config.yaml
train_examples: 98430
crop_scale_min: 0.5
num_classes: 4
beta1: 0.9
beta2: 0.98
eps: 1e-06
max_steps: 14100
Rows from block 4, named by matrix and row number. Each number is 128 + 24 x the weight over its row's rms, rounded and kept within 0 to 255. All counts start at 0. After the name is the row's rms in percent of the matrix's.
# convs0: reduce pointwise conv (model.blocks.4.convs.0.weight, 192x96x1x1, standardized in use), inputs 0-95
convs0.103 105 [167 130  66 146 147 153 123  91 123 109 156 156 131 152 131 128 168  77 127 163 139  46 123 149 141 121  73 112 112 150 119 117 109  96 113 132 123 126 125 152 147 125 107 102 149 157 131 131 155 171 115 143 113  94 128 130 116 148 147  97 112 119 132  98 124 112 142 157 111 115 128 147  96 124 117 146 105 142 106 127  98 144  87 162 123 155 167 108 116  98 124 127 145 142 133 172]
convs0.104 093 [169 116 152 127 157 133 104 131 141 162 107  79 120 121 113 124 114 138 118 107 126 156 123 140  94 160 128 187 160 127 109 147 162 105 117 121  99 136 108 106  93  85 160 108 120 112 139 103 133 153 154 128 112 167 111 100 114 104 131 114 149 147  98 143 147 159 147  67 106 107 120 131 197 111  99 133 150 139 124 118 101  93 117 109 112 162 137 114 167 117 112 111 143 147 151 102]
convs0.105 098 [152 112 129  88 119 153 136 165 168 133 143  97 105  86 141  97 106 128 155 151 132 139 119 180 111 151 163 134 139 142 139 120 124 117 119 138 117 152  93 137  97 107 109 120  82 118 148  74 166 147 149 120  97 150 110 143 176 123 107  90 117 105 122  87 141 157 148  87  88 154  90 123 125 118 109 162 131 106 130 126 162 135  88 112 144 137 130 175 141 118 154 155 129 147 134 123]
convs0.106 100 [135 141 139  95 112 128 164 105  90 125 171 100 124 148 132 148 124 129 126 166 173 164 123 115 154  94 126 136  98 151 124 154 154 134 146 138 149 138  84 120 145 119 160 154 118  75 127 129 167 157 139 113 112  60 112 130 102 140 132 135 105 130 136 128 109 126 109 145 118 133 155  88 182 154 143 141 123  99 114 111 122 130 182 141 146  92 101  79 149 130 102 149 100  99 126 122]
convs0.107 099 [ 94 144 116 105 154 123 123 111 101 145 142 204 129 116 127 117 170 106  98 130 129 108 115  90 153 139 176 119 130 133 140  77 145 128 138 153 172 152 115 111 115 156 111  75 148 141 135 144 135  94 108 173 146 133 121  81 140 123 148 165 139 109 116 119  79 130 115 160 160 137 134 104  93 108 151 110 109 102 139 111 103 143 112 169 133 148 137 142 150 143 147 134  88 132 132 100]
convs0.108 097 [105 135 159 110 123 159 118 120 124 154  98 131 149 167 189 101 127 137 160 118  97 109 158 117 125 152 106 118 133 129 120 115 113 150  86 151 117 119 151 158 148 130 127 147 169 120 133 133 107 144 119 119 130 131 132 171  95  65 108 138 121  65 125 130 125 128 112 106 144 127 144 156 121  93 140 156  72 110 108 122 110 134  83  88 102 146 103 164  71 138 153 128 137 135 112 143]
convs0.109 098 [128 137 110 120 151 162 144 123 114 151 132 158 141 120 155 136 115  83 124 140 139  99 102 112 161  83 163 109 113 156 137 131 151 160 142 108 123 119 116 144 131 104  89  86 140 143 111 114 117  94 104 168 188 122 144  97 112 133 147 155 143 114 105 128 108 115 167 145 140  79 140  98  91 113 124  82  77 153 148 100 130 148 111 129 130 174 149 164 127 147 177 127 108 151 134 124]
convs0.110 098 [139 121 121 151 118 121 126 120 173 122 140  99  84 114 145 123 139 102 134 146 118 102 169 122 101 127  93 165  91 142  95 137 105 159  63 130 137 119 118 141  77 145  99 157 102 126 144  86 127 205 156 137 111 129 147 155 187 136 114 125  81 113 111 139 142 125 145 122 134 153  84 129 125  94 105 149 125 125 137 146 136 144 111 110 131 166 120 157 131 142 125 114 119 143 133 160]
convs0.111 098 [141  94 139 132 138 159 115 138 102 159  98 125 119  93 139 131  87  94 125 125 149 184 110 103 117 147 154 116 153 106 149 152 177 110 185 126 103 142 117 128 108 112 125  96 103 130 164 128 141 155 127 102 116 114 167 149 150  90 107 140 109 156 107 144 143 123  92 143 143 108 106 106 111 128 133 105 135 181 108 154 164  76 113 104 128 140 163 162 161 136 127  99 144 118 147  96]
convs0.112 093 [ 96 101  87 136 137 125 139 110 120 116 116 152  96 112 130 178 126 111 105 147 140 123 148 119 118 147 131 147 160 129 145 129 104 152 111 129 125 146 141 107  96 152 141 148 155 131 138 125 150 142 140 123 106 120 161  93 110 124 164 157 151 155 112 132 111 106  88 199 210 111 120 123 131 128 156 156 164  62 109  95  94 114 113 110 103 120 118 100 109 153 109 133 154 150 138 144]
convs0.113 094 [150 114 131  92 154 113 114 170 154 138 158 116 123  92 111 132  90 112 140 143 148 155 124 157 105 122 155 138 155 128 139 100 112 100 148 117  90 177 107 115  72 121 133 133 110 163 138 114 119 147 116 112 119 158 151 126 128  91 107 111 134  99 126  98 149 163 125  94  69 157  94 111 133 167 112 166 131 135 118 139 177  93 105 108 154 130 166 156 153  98 118 139 136 135 153 106]
convs0.114 096 [ 95  79 124 124 197 167 121 141 119 135 148 180 122 153 102 121 130 146 143 129 112 130 151  71 137 117  97 119 125 163 157 124 185 196 117 136 132  74 117 149 109 145  96 146 134 130 135 132 139 150 131 136 118 125  91 126 107 122 114 143 115 142 109 107 118 132 142 100 124 130  77 131 145 129 122 109  99 119 121 127 114 116 144 101 118 156 137 136 145 133 174 164  78 121 115 101]
convs0.115 100 [124 157 130 108 108 126 158 123 117 148 153 139 164  97 160 120 120  97 101 141 136 111  81 121 136 115 112 148 103 126 111 129 162 109 143 140 154 153 144 109 190 129 119  95 145 140 149 120 165  56 141 158 167 106 128 121 122 149 135 144  86 100 106 115 103 139 108 173 146 125 150 110 109 105 169  82  76 109 135 143 115 144  92 139 143 162 141 148 149 112 135 104 145 153 134 127]
convs0.116 105 [134 136 116 148 113 113 123 181 127 121 116 166 135 115 132  89 148  73 125 114 171 166 129 126 134 101 143  86 137  87 157 131 112 107 153 106 114 141 126 151 148 139 134 119 109 135 120 151 154  94 118 135 130 143 137 143 166 138 116 136 107 118 142  89 141 120  81 116  94 131 137 120  33 147 151 136 106 160 132 151 143  65 125 148 144 107 147 157 103 129 131 117 163 120 145 132]
convs0.117 104 [106 154 123  99  95 111 147  97 136 105 125 142  95 131  93 178  86 134 126 110 137 159  92 115 137 132 114 146 140 141 158 142 118 117 114 110 126 171 141 130 120 162 151 166  69 127 112  82 154 135 137  97 129 108 170 132 123 136 131  99 149 111 153 142 104  94 119 141 144 187 134 130 144 122 148 118 135 113 145 172 145 140 145 125 115  69  93 106 167 111 103 157 108 107 105 114]
convs0.118 093 [157 120 131 101 160 112 126 181 150 142 123 107 136  91 115 104  95 112 130 127 148 163 110 158  92 140 156 140 166 106 145 114 127  97 117 120  99 146  82 112 116  92 123 143 110 165 137 100 141 155 136 123 141 162 129 110 124 105 117 110 136 117 126 113 135 161 160  50  80 148 102 122 144 162 100 155 116 131 107 129 145  94  96 110 141 149 150 151 138 111 140 147 134 132 184 104]
convs0.119 097 [133 143 152  65 117 151 116 117 105 154 142 119 138 140 208 141  98 141 141 115  90 118 127 142 183  92 149 117 117 117 108 160 141 136 165 133 128 132 127 121 135 128 157  57 155 113 123 122 122  89 108 119 158 129 110 114 128 116 124 181 103 156 128 144 145  96 118 120  90 120 142 110 138  64 141  91 117 145 117 113 119 144 106 150 161 109 107 138 158 129 125 109 119 127 112 127]
convs0.120 101 [126 111  99 123 138 112 115 142 163  85 163  93 113 149 115 126 132 137 138 144 123 136 163 134 149 110 137 125  82 154 145 119 103 118 114 126 121 135 114 128 168 150 139 155  86  97 130 111 149 175 112  80 161  97 143 181 116 127 126 115 117  90 154  69 127 128 113 127 101 183  98 140 157 172 105 163 120 109  82 139 143 117 151 140 119 128 117 128 121 100 125 140  98 157 125 167]
convs0.121 106 [152 121 139  93 144 166 151 151 111 132  85 101 124 100 135 132  99 123 138 122 139 124 114 159  88 126 114 147 153  89 108 147 143  94 114  93  91 129 123 132 134  34 127 119 132 163 150 130 155 123 140 149 102 109 141 122 102 157 148 147 119 159 112 127 147 146 159 128  91 101 130 109 152 141 140 115 150 133 134  71 149 141 133  75 142 169 173 126 128 140 146 101 135 121 161 126]
convs0.122 097 [160 123 153 107 127 131 114 111  76 146 117 140 156 121 216 134 100 125 148 126 109 126 125 129 159  94 167 108 109 111 112 150 136 129 134 147 134 103 108 109 130 120 152  63 148 129 105 120 126 125  81 122 161 136 125  94 131 129 127 165 113 137 125 127 154  74  97 115 112 104 132 120 104 110 147  69  98 154 138 147 133 142 124 145 152 113 127 174 153 133 120  77 135 148 131 121]
convs0.123 098 [172 127 150 133 113 143 108 139 126 111 128 118 114 110 139 132 113 134 116 133 144 117 166 104 148  87 135 100 123 137 142 186 140 142 156 111 115 127 132 133 114 136 164 108 149  96 141 141  97 124  58 106 145 135 148 160 158 123 104 152 136 141 131 114 155  92  90 105 113 153 135 101  77 104 153 104 114 151 104 143 177 133 134 127 108 121 163 182  74 111 115  75 137 130 105 134]
convs0.124 095 [ 90 128 130 133 133 119 141 176 134 110 117 163 120 141  83 121 141 101 123 138 205 127 124 103 122 105 135 130 131 104 131 118 122 138 131 128 103 118 132 121 147 107 141 130  98 134 111 129 159 131 166 170 143 115 111 129 113 105 161 110 133 141 140  81 116 128 157  79  97 133 123  83 136 148 135 147 107 105 114 116 119  89 118 125 158 156 136 134 121 155 203 181 127  89 136  78]
convs0.125 098 [149  86 119 122 123 122 101 120 154 139  99 123 110 152 142 103 155 143 157 162 111 102 144  89  97 177 130 148 135 140 127  87 126 164  82 147 128 145 130 129  79 126 135 153 118  86 103 129 114 187 124 106 101 147 140 141 156  96 100 120 145  90 129 146 115 148 130 140 159 142  79 163 130 140 105 160 115 132 121 141 121 128 112  69 108 114 105  95 136 144  87 131 140 148 133 165]
convs0.126 098 [133 136 106 164 176 106 129 150 163 140 163 134  90 119 114 120 151  83 108 151 145 127 130 106 134 120 103 127 141 144 153 111 118 181 109 132 134 141 122 120  97 133  96 148  91 114 163 156 114 155 182 138 124 164 111 137 130  84 108 131 111 139 110  80 147 165 133 123 141 143 109 122 120 145 135 128 107  96 119 123  74  75  91 151 116 174 154 154  81 141 110 141 139 125 112 131]
convs0.127 103 [138 158  87 104 117 126 146 117 103 132 140 122  91 143 154  94 129 105 104 102 116  91 154 116 132 162 149 105 139 145 139 138 112 142 109 142 143 145 118 141 145 163 128 166 101  99 140 124 147 173  93  81  70  95 176 187 141 126 130 120 149 120 133 111 141  89 134 159 132 149 104 118 135 153 113 137 147 152 130 154 154 130 125 135  83 144 130 118  69 127 102 121  99 147 117 169]
convs0.128 102 [120 138 129 124 120 120 125 129 143 131 133 121 149 164 155  89 162 173 145 108 108  88 125  93 163 104 111 141 111 123 124  88 112 115 111 157 138 136  86 106 183 115 140 113 149  98 140 107 149 153 135 119 171  97  93 123 113 124 137 151 101 126 149 118  76 119 121 125 124 151 152 132 174 138 118 130 120 127 130 108  78 149 167 189 154  93  89 154 119 126 110 131 108  89 108 151]
convs0.129 105 [122 145 114 123 123  99 115 101 148 105 147 113 120 104 141  88 137 134 134 130 130 102 138  91 131 132 112 120 121 121 149  79 107 119 135 176 147 157 134 154 163 167  89 117 137  93 164 118 123 123 131 131 146  92 111 116 120 110 110 114 131  63 133 132 111 125  71 129 132 130 115 170  95 164 121 153 119 117 137 142 120 135 135 179 163  77 116 169 116 115  69 127 141 162  91 149]
convs0.130 100 [128 106 114 110 121 104 132 124 126 100 176 118 117 150 127 106 148 144 127 100 142 120 152 119 169 121 103 123 115 115 135 126 113  98 130 161 148 148  84 120 181 134 138 101 116 118 144 134 140 144 132 108 179 102 125 152 121 139 112 128  86 155 138  97  93 134  94 146 121 145 139 123 163 163 119 108 121 121 123 131 106 116 193 180 171  87  74 121  98  93  96 130  97  85 124 124]
convs0.131 102 [113 102 133 127  94  99 147 171 107 148 130 132 146 111 148 105 147 116  91 148 171 179 153 146 121 153 161 125 119 126 136 121 120 146 170 127 106  93 109 121  77  99 147 136 101 164 123 119 119 156 140 140 102 160 148 117 190  95  97 141 104 115 117 124 150 140 106 126 122  86  91 154 105 157 148 134  90 149 137 139 144 101 112 109 130  83 105 120 155 150 112 107 173 102 135 131]
convs0.132 103 [131 106 128 111 112 106 140 176 104 120 130 140 153  99 129 110 158 138  92 116 156 146 151 209 138 102 163 136 125 111 123 103  92 114 140  91  79 140 119 120 122  97 146 144 112 185 102 130 140 163  96 143 128 130 153 164 155 108 127 112 145 127 128 121 132  73 128 142 117 152 124 123  93 169 126 159 146 137 120 154 175 133 122 101 113 121 132 118 150 151 137 155 139  82 158 117]
convs0.133 102 [141 127 139 129 161 163  99  69  82 111 133 166 133 145 153 128 173 130 140 144  98 111 134  85 152 141 128 146 137 130 143 140 132 144 100 113 116 126  79 126 105 135 150 130 161 143 130 107 140 186 127 134 111 162  85 117 122 130 126 150 129 138  85 105 130 126 121 158 184 131 114 118 152 117 122 102 123 113 100 126 106 140 128 167  83 172 127 124 116  86 118 136  77  93 123  95]
convs0.134 103 [100 109 119 121 115  96  91 135 113  77 154 123 103 137 103 151 142 138 116 153 160 113 145 125 138 105 140 153 137 125 124 118 105  98 142 148 110 191 136 116 134 155 146 144  82 113 137 121 169 166 147  81 113 103 127 148  99  73 119 130 145 129 157  95 139 131 105 132 142 173 134 141 150 172 157 152 140  97 119 136 140  83 126 144 126 109 102  84 133  94  79 128 145 142 109 116]
convs0.135 104 [124 123 130 134 149 110  86 107 151 103 129 125 119 137 104 131 144 122 132 182 158 106 118 124  79 120 136 135 145 129 151  90 111 130 135 120 128 184 152 139 117 167 141 168  98  85 111 102 150 151 149 101  89 140 126 131 145  94 137 105 142  81 162  83 155 127 160 107 125 172 149 148 123 135 140 182 145 108 117 133 139  91 112 125 122  94 125 115 130 101  99 156 125 140  73 110]
convs0.136 103 [100 183 130 167 131  89 128 141 108 132 107 107 109 127 128 130  87 117 112 123 195 123  84 165 110 120 147 140  86 116 153 124  91 119 135 130 137 161 118 152 170 166 111 131  99 164 131 125 169  94 110 104 139 120 130 158 145 123 156 121  73 118 127 107 111 110 142 144 123 111 150 108 134 167 139 130 131  95 127 141 152 129 116  77 133 129 143 129 130 106 178 130 111  95 160 144]
convs0.137 100 [149 138 110 113 126 132  95 146 115  99 146 109 107 141 167 119 115 146 145 131 150  99 135 155 146  93 166 124  95 111 102 153  94 103 116 124 113 124  95 142 180 164 129 170 113 157 131 117 140 157 105  89 137  95 145 192 152  87 140 126 113 105 126  76 137 106 119 125 126 136 105 130 148 138 137 162 136 118 110 177 149 143 119  82 119 144 134 167  99 100 154 133  94 102 140 150]
convs0.138 103 [ 81 150 127 185 183 127 105 145 156 104 153 173 113 133 112 135 144 131 120 127 113 105 100  76 109 115 139 134 106 134 147 131 154 119  84 122 130 109 165 132 136 129 106 122  85 138  95 165 155 138 116 146 104 123  61  95 126 135 134 119 139  77 156 135 143 106 123 104 134 140 126 115 121 135  98 102 123  92 115 133  97 145 121 147 105 165 154 141 143 133 148 159  99 170 131 101]
convs0.139 099 [147 130 179 121 131 144 124 107 120 138 121 119 154 134 172 140 106 147 105 143 117 143 127 134 153 116 152 153 137 109  89 161 167 110 123 113  95 114  70  87 142  88 202  90 160 109 111 108 148 154 124 132 163 129  98 112 101 135 121 152 126 177  90 139 134 121 103 107 117 120 119 111 181  98 130  95 117 122 126 127 109 111 120 144 145 131 116 120 146 148 161  77 116 118 116 103]
convs0.140 099 [138  95 125 116 158 163 104 148 139 101 159 145 119 151 147 155 125 141 172 133 119 120 145 109 159  85 118 113  98 137 121 143 133 139 109 120 130 120  91 144 137 157 137 152 130 112 121 122 117 170  86 111 135 108 150 198 125 101 104 124 136 109 123  97 134  92 121  82 111 147  88 140 141 111 141 138 101 100  78 144 140 152 129  92 117 145 157 164  90  95 157 150  91  89 105 142]
convs0.141 104 [126 149 145 141 146 155 115  69 118 137 159 168 127 141 140 124 143 148 126 171  97 128  92 113 100 143 102 136 137 124 142 155 165 173 136 101 126 145 150 142  95 142 110 152 118  97 134 128 138 136 181 147  95 167 117 113 142 109 123 100 139 111 125 131  64  91 141 120 151 130 134 135 125  62 115 133 123 144 134 129 104 130 110 168 112 129 127  96 131  99  95 176  87 145 104 106]
convs0.142 101 [142 159 128  79 114 134 140 104  96 133 113 143  73  91  92 102 132 129  85 139 118 159 114 140  92 169  86 138 151 153 179 142 136 177 144 143 135 147 123 155 101 111 109 155 116 142 153 114 121 111 160 139 133 114 129 110 114 130 104 133 128 163 114 149 106 125 197 155 111  97 136 104 119 104 100 110 115 154 131 104 114 155 128 150 129 164 124 106 121  78 136 158 106 107 133 124]
convs0.143 100 [113 118 140 175 138 110 159 148  66 152 126 119 183 147 121 114 137 132 120 141 121 110 115 163  89 102 107 155 137 147 102 120 126 124 159 120 112 147 136  99 163 117 143  51 134 117  97 156 145 109 158 155 143 146 116 102 109 128 146 131 142  98 138  98 120 145 124 129 122 109 163 120 135 118 102 147 163 139 127 122  94 114 118 181 159 140 156 111 166 114 136  91 178 143 110 108]
convs0.144 099 [153 104 168 129 122 138 102 120 132 145 112  83 134 121 118 133 110 155 101 125  95 121 127 145 115 141 109 197 189 139  98 153 137 105 127 117 114 138 103  75 114 103 152 118 140 122 124 112 133 136 158 147 144 155 139  95 113  94 118 139 149 160 107 136 126 157 139 112 106 103 125 123 197  81 109 156 162 137 132 109  88 112 111 138 120 142 146  90 128 111 123  81 156 141 155 101]
convs0.145 099 [150 114 134 113 129 151 136  83 130 130 144 140 138 146 169 142 138 126 112 139 120 133 115  93 175 118 147  94 138 111 148 132 129 134 155 125 136 113 109 102 133 124 149 126 158 158 121 137  98 118  71 144 150 121 148 124 143 133 113 194  81 149 102  91 111  71 114 132 117 109 123 137 102 116 115  63 106 137 136 137 141 124 104 139 153 112 182 163 114 135 109 132  72 168  89 134]
convs0.146 096 [164 116 185 127 145 135 107 115 136 139 131  81 132 126 111 120 135 156 108  86 107 143 117 154 114 141  98 175 156 138 108 154 136 112 126 119 113 135  88  86 123  91 139 106 154 133 141 126 136 155 158 156 134 154 120 105  99 109 132 140 145 160  99 145 127 172 151  96  97 116 113 115 203  87 101 131 156 136 129  94  77 113 119 141 132 155 128 106 124 119 132  82 145 119 150 112]
convs0.147 100 [130  53 124 162 148 135 125 133 140 139 152 122 137 132 135  74 102 131 159 132 125 150 119  95 101 105  85 123 104 121 164 116 134 133 137 143  91  88 110 163  87 115 118 166 146 151 120 153 117 152 154 124 127 122 117 127 147 119  99 151 130 134 140  99 134 125  91  79 140 115 116 196 108 130 108 136  99 149 114 166 102 138 101 122 146 128 132 179 120 127 118 145 152 146  85 160]
convs0.148 100 [143 162 131 120 123  97 166 161  57 122 145 143 147  98 108 129 108 144  86  73 125 123 167 156 127 123 133 100 121 119 103 125  97 122 126 146 113 135 162  74 130 132 154  99 111 126 112 144 105  99 111  86 113 157 135  94 108 127 144 127 147 107 125 192 131 100 131 168 143 131 116  90 133 158 161 131 134 131 157 125 146 160 152 143 111 137 112  73 133 128 146 100 142 114 140 134]
convs0.149 096 [149 112 163  91 132 173  96 124 180 133 149  91 100  61  85 138 128 144 148 107 105 130 124 145 121 128 128 186 142 104 130 136 153 109  94 110 133 128 101 138  93 140 143 125 164 151 158 136 119 151 119 148  97 148 136 136 111 141 106 124 166  99 104 127 123 158 146 134 133 112 142 114 131 101  89 124 140 118 146  66 119 121 136 147 135 176 131 114 113 133  83  89 125 163 126 131]
convs0.150 099 [102  93 132 107 188 107 130 140 156 104 147 197 138 154 119 149 182 120 108 103 135 116 128 112 140 135 156 136 145 112 114 107 146 112 117 129 137 123  99  64 118 124 156 158 150 142 129 140 162 124 111 194 146 147 138 131 126 123 153 163 128 165  94 120 100 128 107 129 141 128  83 118 161 133 106  90 116 101 134 119 116 123 133 151 136 111 136 132 141 154 137 155  84 137 110  82]
convs0.151 102 [110 172  62 106  94 145 148 154 124  86 106 135 112 114 151 130 121  98 141 133 144 134 118 126 124 104 164  80 103 171 140 146 127 162 140 133 116 160 145 153 133 137 112 131  66  99  84 135 142 125 159 109 117 103 144 115 130 127 126 120 126 112 149  82 127 141 149 104 110 167 140 125  97 153 179 171 127 124 116 118 145 119 124  95 138  92 106 113 123 173 160 125 128  96 132 153]
convs0.152 102 [ 96 150  81 141 141 149 193 160 124 120  63 147 138  66 144 123 100 119 108 147 142 125  81 138  98 108 151 149 118 110 141 149 124 117  97 115 118  99 106 128 140  76 119 101 143 168 136 107 163  93 150 184 156 134 119  85 107 164 149 138 104 136 142 125 123 131 142 126 125 105 135 117 108 132 121 111 124 122 158 103 127 137 132 134 130 161 135 139 145 163 167 110 135 123 147 117]
convs0.153 102 [ 82 122 141  87 153 125 114 144 120 152 148 142 148 140 164  99 123 105 159  88 132 123 178 117 173 122 138 151 124 147 156 120 187 150 157 132  85  99 124 146 131 116 112 138 137 116 119 102 149 150 106 139 156 137 125 165 154  68 121 191 119 141  98 122 123 126 129 119 142 110 105 111 133 101 143 119  85 114  97 141  83 113 104 128 132 130  99 167 108  98 162 133 108 111 138 131]
convs0.154 099 [ 90 139 133 132 121  94 158 128 142 111 146 111 138 109 133  99 154 112 110 112 173 131 156  77 146 117 110 120 108 107 119 121 138  95 129 150 180 111 151 101 162 145 149  92 101  79 165 141 158  93 108 147 137 128 139 113 113 126 145 152 110 129 134  97 149 165  90 148 104 129 165 109 128 136 164  79 131 100 129 123 111 106 135 162 144 120  88 132  77 138 115 112 152  81 148 147]
convs0.155 097 [154 103 109 101 114 157 110 105  93 124 111 107  94 127 126 116 102  97 153 131 114 114 107 128 119 194 154 100 177  86 133 140 153 126 135 144 137 156 103 145 127 125 107 136 105 119 197 131 115 167 140  96 106 140 160 178 161 117 108 101 112 134  94 140 128 112 142 143 133 137  91 108 129 145 105 136 123 160 107 149 173 102 118  99 113 142 175 152 137  98 127 135 107 152 142 112]
convs0.156 104 [100 158  85 128 112 113 174 133  82 130 110 152 145 109 146 131 138 104 116 128 137 107  74 148 100 141 142 144 106 179 107  93  37 136 109 127 122 145 126 121 157 146 110 135 120 139 152 119 167 135 130 170 144 136 161 120 125 148 149 113  99 116 115 139  75 129 139 154 120 123 114 140 127 119 147 134 115  99 129 108 134 165 115 134 146 160 114  93 123 173 144  84 142 116 156 131]
convs0.157 100 [161  99 114 123 135 149 122 105 124 130 178 130  91 145  87 149 152 128  85 123 137 159 152 113 168 152 115 101 132 106 134 162 136 129 162 137 141 158  95 117 124 140 106 115  98 107 148 137 131 153 149  94 163  91 159 173 149 111 116 120 106 130 118 143 109 103 103 140 153 103 114  93 127 147 100 104 125 160  91 130 146 107 144 162 149 128 175 107  92 102 100 132  68 109 124 117]
convs0.158 098 [125 103 104 102 124 138 103 109  75 145 121 128  81 131 126 109 130 115 146 139 119 122 128 129 128 179 156  81 166 118 140 121 134 136 156 145 153 168 135 113 112 132 123 153 106 130 184 128 108 144 144  92  87 133 182 140 185  83 118 105 117 116 117 153 131  88 141 156 143 125  81 127 115 146 124 145 122 175 119 134 164 111 109  98 115 106 181 151 121 102 129 132 124 146 124 120]
convs0.159 100 [144 139 157 155  83 129  88  92 107 147 143 123 154 159 185 110 154 148 164 135 125  80 137 110 130 129  93 143  95 159  94 137  97 122 132 129 101 132 153 139 138 141 151 152 135 121 104 122 142 156  94  89 155 109 136 139 119 120 112 158 160 101  93 138 118  95 147 143 126 113 103 143 145 132 135 151 106 137 109 178  87 162 142 125 111 118 134 140  59 144  94 118 126  96 124 142]
convs0.160 103 [100 166  92 113 119 129 133 131  96 132 107 162 112  85 143 112 127 158  99 128 156 146 122  85 149 134 129 113 155 136 158 122 133 116 120 152 167 141 152 138 147 166 119 119  98  83 155  67 171 107 151 135 108 126 117  96  65  99 123 132 141 122 116 155 140 154 119 151 147 118 174 133 117 123 153 108 120  83 127 144  64 125 126 146  91 108 101 117 142 132 134 136 151 103 125 128]
convs0.161 102 [113 124  86 165 135 111 114 116  99 104 138 125 109 115  77 145 126 125  74 138 124 158 120  99 110 143 125 126 167 105 112 119 106 118 136 161 123 165 147 126 120 170 136 117 109 105 132 150 139 142 110  98  98 124 135 115  87 131 131  70 158 132 117 175 131 132  94 154 176 187 153 151 124 130 149 120 142 121 129 165 112 143 158 158 111 116 111  89 133  87  89 150 138 119 132  93]
convs0.162 101 [111 161 114 104 149 117 172 140 109 132  79 139  83 119 105 117 109  97 111 149 147 137 140 127  81 173 113 144 134 167 149 118 157 179 125 143 149 124 120 133 120 120  89 104 104 108 146  95 132 149 191 133  70 128 144 117 142  93 119 142 114 144 123 119 129 144 167 160 143  82 104 139 123 136 134 122  88 122 137 106 108 132  94 121  87 129 135 118 106 118 175 122 150 139 152 146]
convs0.163 100 [153 117 130 108  99 130 137 112 160  92 128 130 176 124 154 114 136 121 126 168 145 127  83 163 133 112 112 127  97 134 122  95 107 111 126 115 128  85  97 104 153 104 109 140 173 196 133 141  98 131  87 148 170 115 135 146 167 115 126 139 106 127 138 108 121 114 131 134 128  90 130 156  97 109  95 128 108 143 130 128 146 140  68 126 112 145 171 121 108 114 126 111 152 171 139 183]
convs0.164 106 [148 151 147 108 139  90 124 138 122 159 128 106  86  56 122 121 116 143 111 112 129 132 139  95 147 136 111 128 168 124 113 149 126 100 120 185 190 132 127 113 146 149 128  87  96  76 168 112 151 105 130 103 124 123 138 123  91  89 102 156 157 158 110 134 149 137 148 146 119 130 158 113 138 116 162  99 128  99 116 135  82 133 131 132 122 137 145 146  99  75 135 134 149 109 139 149]
convs0.165 092 [114  96  89 161 181 127 116 120  89 105 156 172 138 158 119 108 162 136 137 134 121 147 155 110 123 140 149 168 142 106 157  85 139 134  88 150 141 122 133 109 105 121 108 130 132  97 133 106 146 168 119 147  88 155 104 110 141 127 109 128 145  97 113 116 132 120  86 178 167 125 101 112 137 159 119 114 151 114 123 127 116 125 169 163 104 140 146 125 137  76 108 120 114  97 133  70]
convs0.166 099 [ 94  46 108 123 187 162 140  98 124 127 167 169 132 163 119 109 192 121 156 144  96 127 145 102 136 145 129 154 136 135 126 100 136 161  95 149 126 118 123 134 108 135 113 125 126  80 113  88 134 186 150 147 110 142  86 107 148 133 107 146 141 131 107 115 110 112 115 160 156 113  84 157 140 135 116 134 116 116 133 129 107 130 138 143 148 129 140 120 137 136 101 123 105  99 102 112]
convs0.167 100 [140 120 112 105 148 132 129 136  99 118 146 169 105 147 119 147 132 149  91  80 111 129 141 109 126 139 144 137 171 111 107 110 108  99 127 165 168 156 155  82 129 133 153 109 136 111 139 143 136 130  87 133  92 130 122 107  76 118 100  93 180 136 100 152 142 143 101 185 161 145 106 102 110 149 141 105 159 120 131 138 110 138 164 143 120 136 109 101 150  90  97 135 121 110 144  74]
convs0.168 100 [102 127 136 154 187  97 117 150 122 129 110 152 137 154 106 113 140 109  86 101 137 176 132 111 101 133 120 127 117 147 144 122 163 154 150 131  99 121  98 107 155 117 107 122 111 136 150 146 135 121 146 164 133 174  98  87  99  95 153 141 128 137 104 127  99 122 159 133 100 137 114 106 170 145 126  79  97 111  80 116 104 105 104 118 149 181 138 143 125 128 150 169 110  99 162  96]
convs0.169 102 [123 143  84 124 141 152 172 146  59 148  95 167 155  99 166 109 128 112 116 145 203 134  85 153 120 103 127 100 101 115 125 125 137 117 166 155 115  97 108 111 116 112 139 102 158 155  98 121 193 123 141 160 117 129 127  77 120 125 143 134  91 127 112 138 121 115 115 148 137  94 130 139 115 131 137 143 120 140 141 121 133 141 124 104 123 148 153 128 137 144 154  77 153 127 136 140]
convs0.170 102 [ 73 144 115 137 128 109 130 140 133 108 146 160 106 124  81 127 148 110 126 130 161 122  96 156 141 106 134  79 118 128 148 118 113 158 161 103 119 110 127 149 135 129  70 138  63 107 142 147 127 109 137 150 143  89 123 168 121 125 114 129  77 132 128 135 100 151 103 129  96 135 132  75  91 114 116 117 150 133 130 122 156 121 155 148 191 141 137  86 127 145 112 145 110 101  88 126]
convs0.171 095 [114  97 105 131 130 133 155 102 129 105 142 163 137 113 124 159 156 103 140 165 159 111  95 151 122 108 105  94  98  95 116 135 101 124 125 104  84  88 103 126 134  90 133 115 132 158 147 134 156 165 135 176 132 129 141 130 149 156 137 152 111 149 109 129 148 161 118 134 123  88 133 124 106 104  80  86 126 152 158 103 146  92 142 138 172 154 143  87 145 179 109  98 153 113 105 142]
convs0.172 100 [112 126 118 105 136 101 145 130 120 162 158 122 113 111 140  84 143 135  70 102 154 102 170  90 145 154 129 133 151 121 115 131 123  92 134 186 137 139 125 119 139 133 137  73  79 112 173 105 143 134 116 149 111 135 142 136 127  85 129 128 140 117 124 147 133 171 122 128  93 112 129 116 121 154 167  93 108 117 113 135  95 132 129 144 102 157 145 116  79  99 153 100 131  79 175 110]
convs0.173 101 [155 153 118 144 129 120 149 116 157  92 138  80 107 101 146 139  91 107 128  68  94  91 130 123 155 142 154 116 116 140 145 159 119 126  97 135 143 150  89 132 152 124 128 132 156 137 165  82 108 148 111 131 124 153 128 206 170 156 109 137  93 120 114 106 124 144 126 134 116 134 135  98 123 136 128  82  91 118 129 169 147 142 131 154  91 135 115 148 113 137 128 109  75 104 148 135]
convs0.174 097 [144 140 123 117 156 180 156 142 109 127 126 140 100 124  99 111 107  93 149 186 122 133 115 151  99 117 112 141  94 128 153  75 149 122 100 137 128 112 131 132 131 107 100 168 124 130 132 107 134 169 136 139 131 121 164  96 104 124 138  92  75  85  86 120 101 100  82 155 149 116  93 128 115 128 122 158 121 141 151 106 153 166 105 113 127 163 147 147 142  99 170 128 103 145 147 152]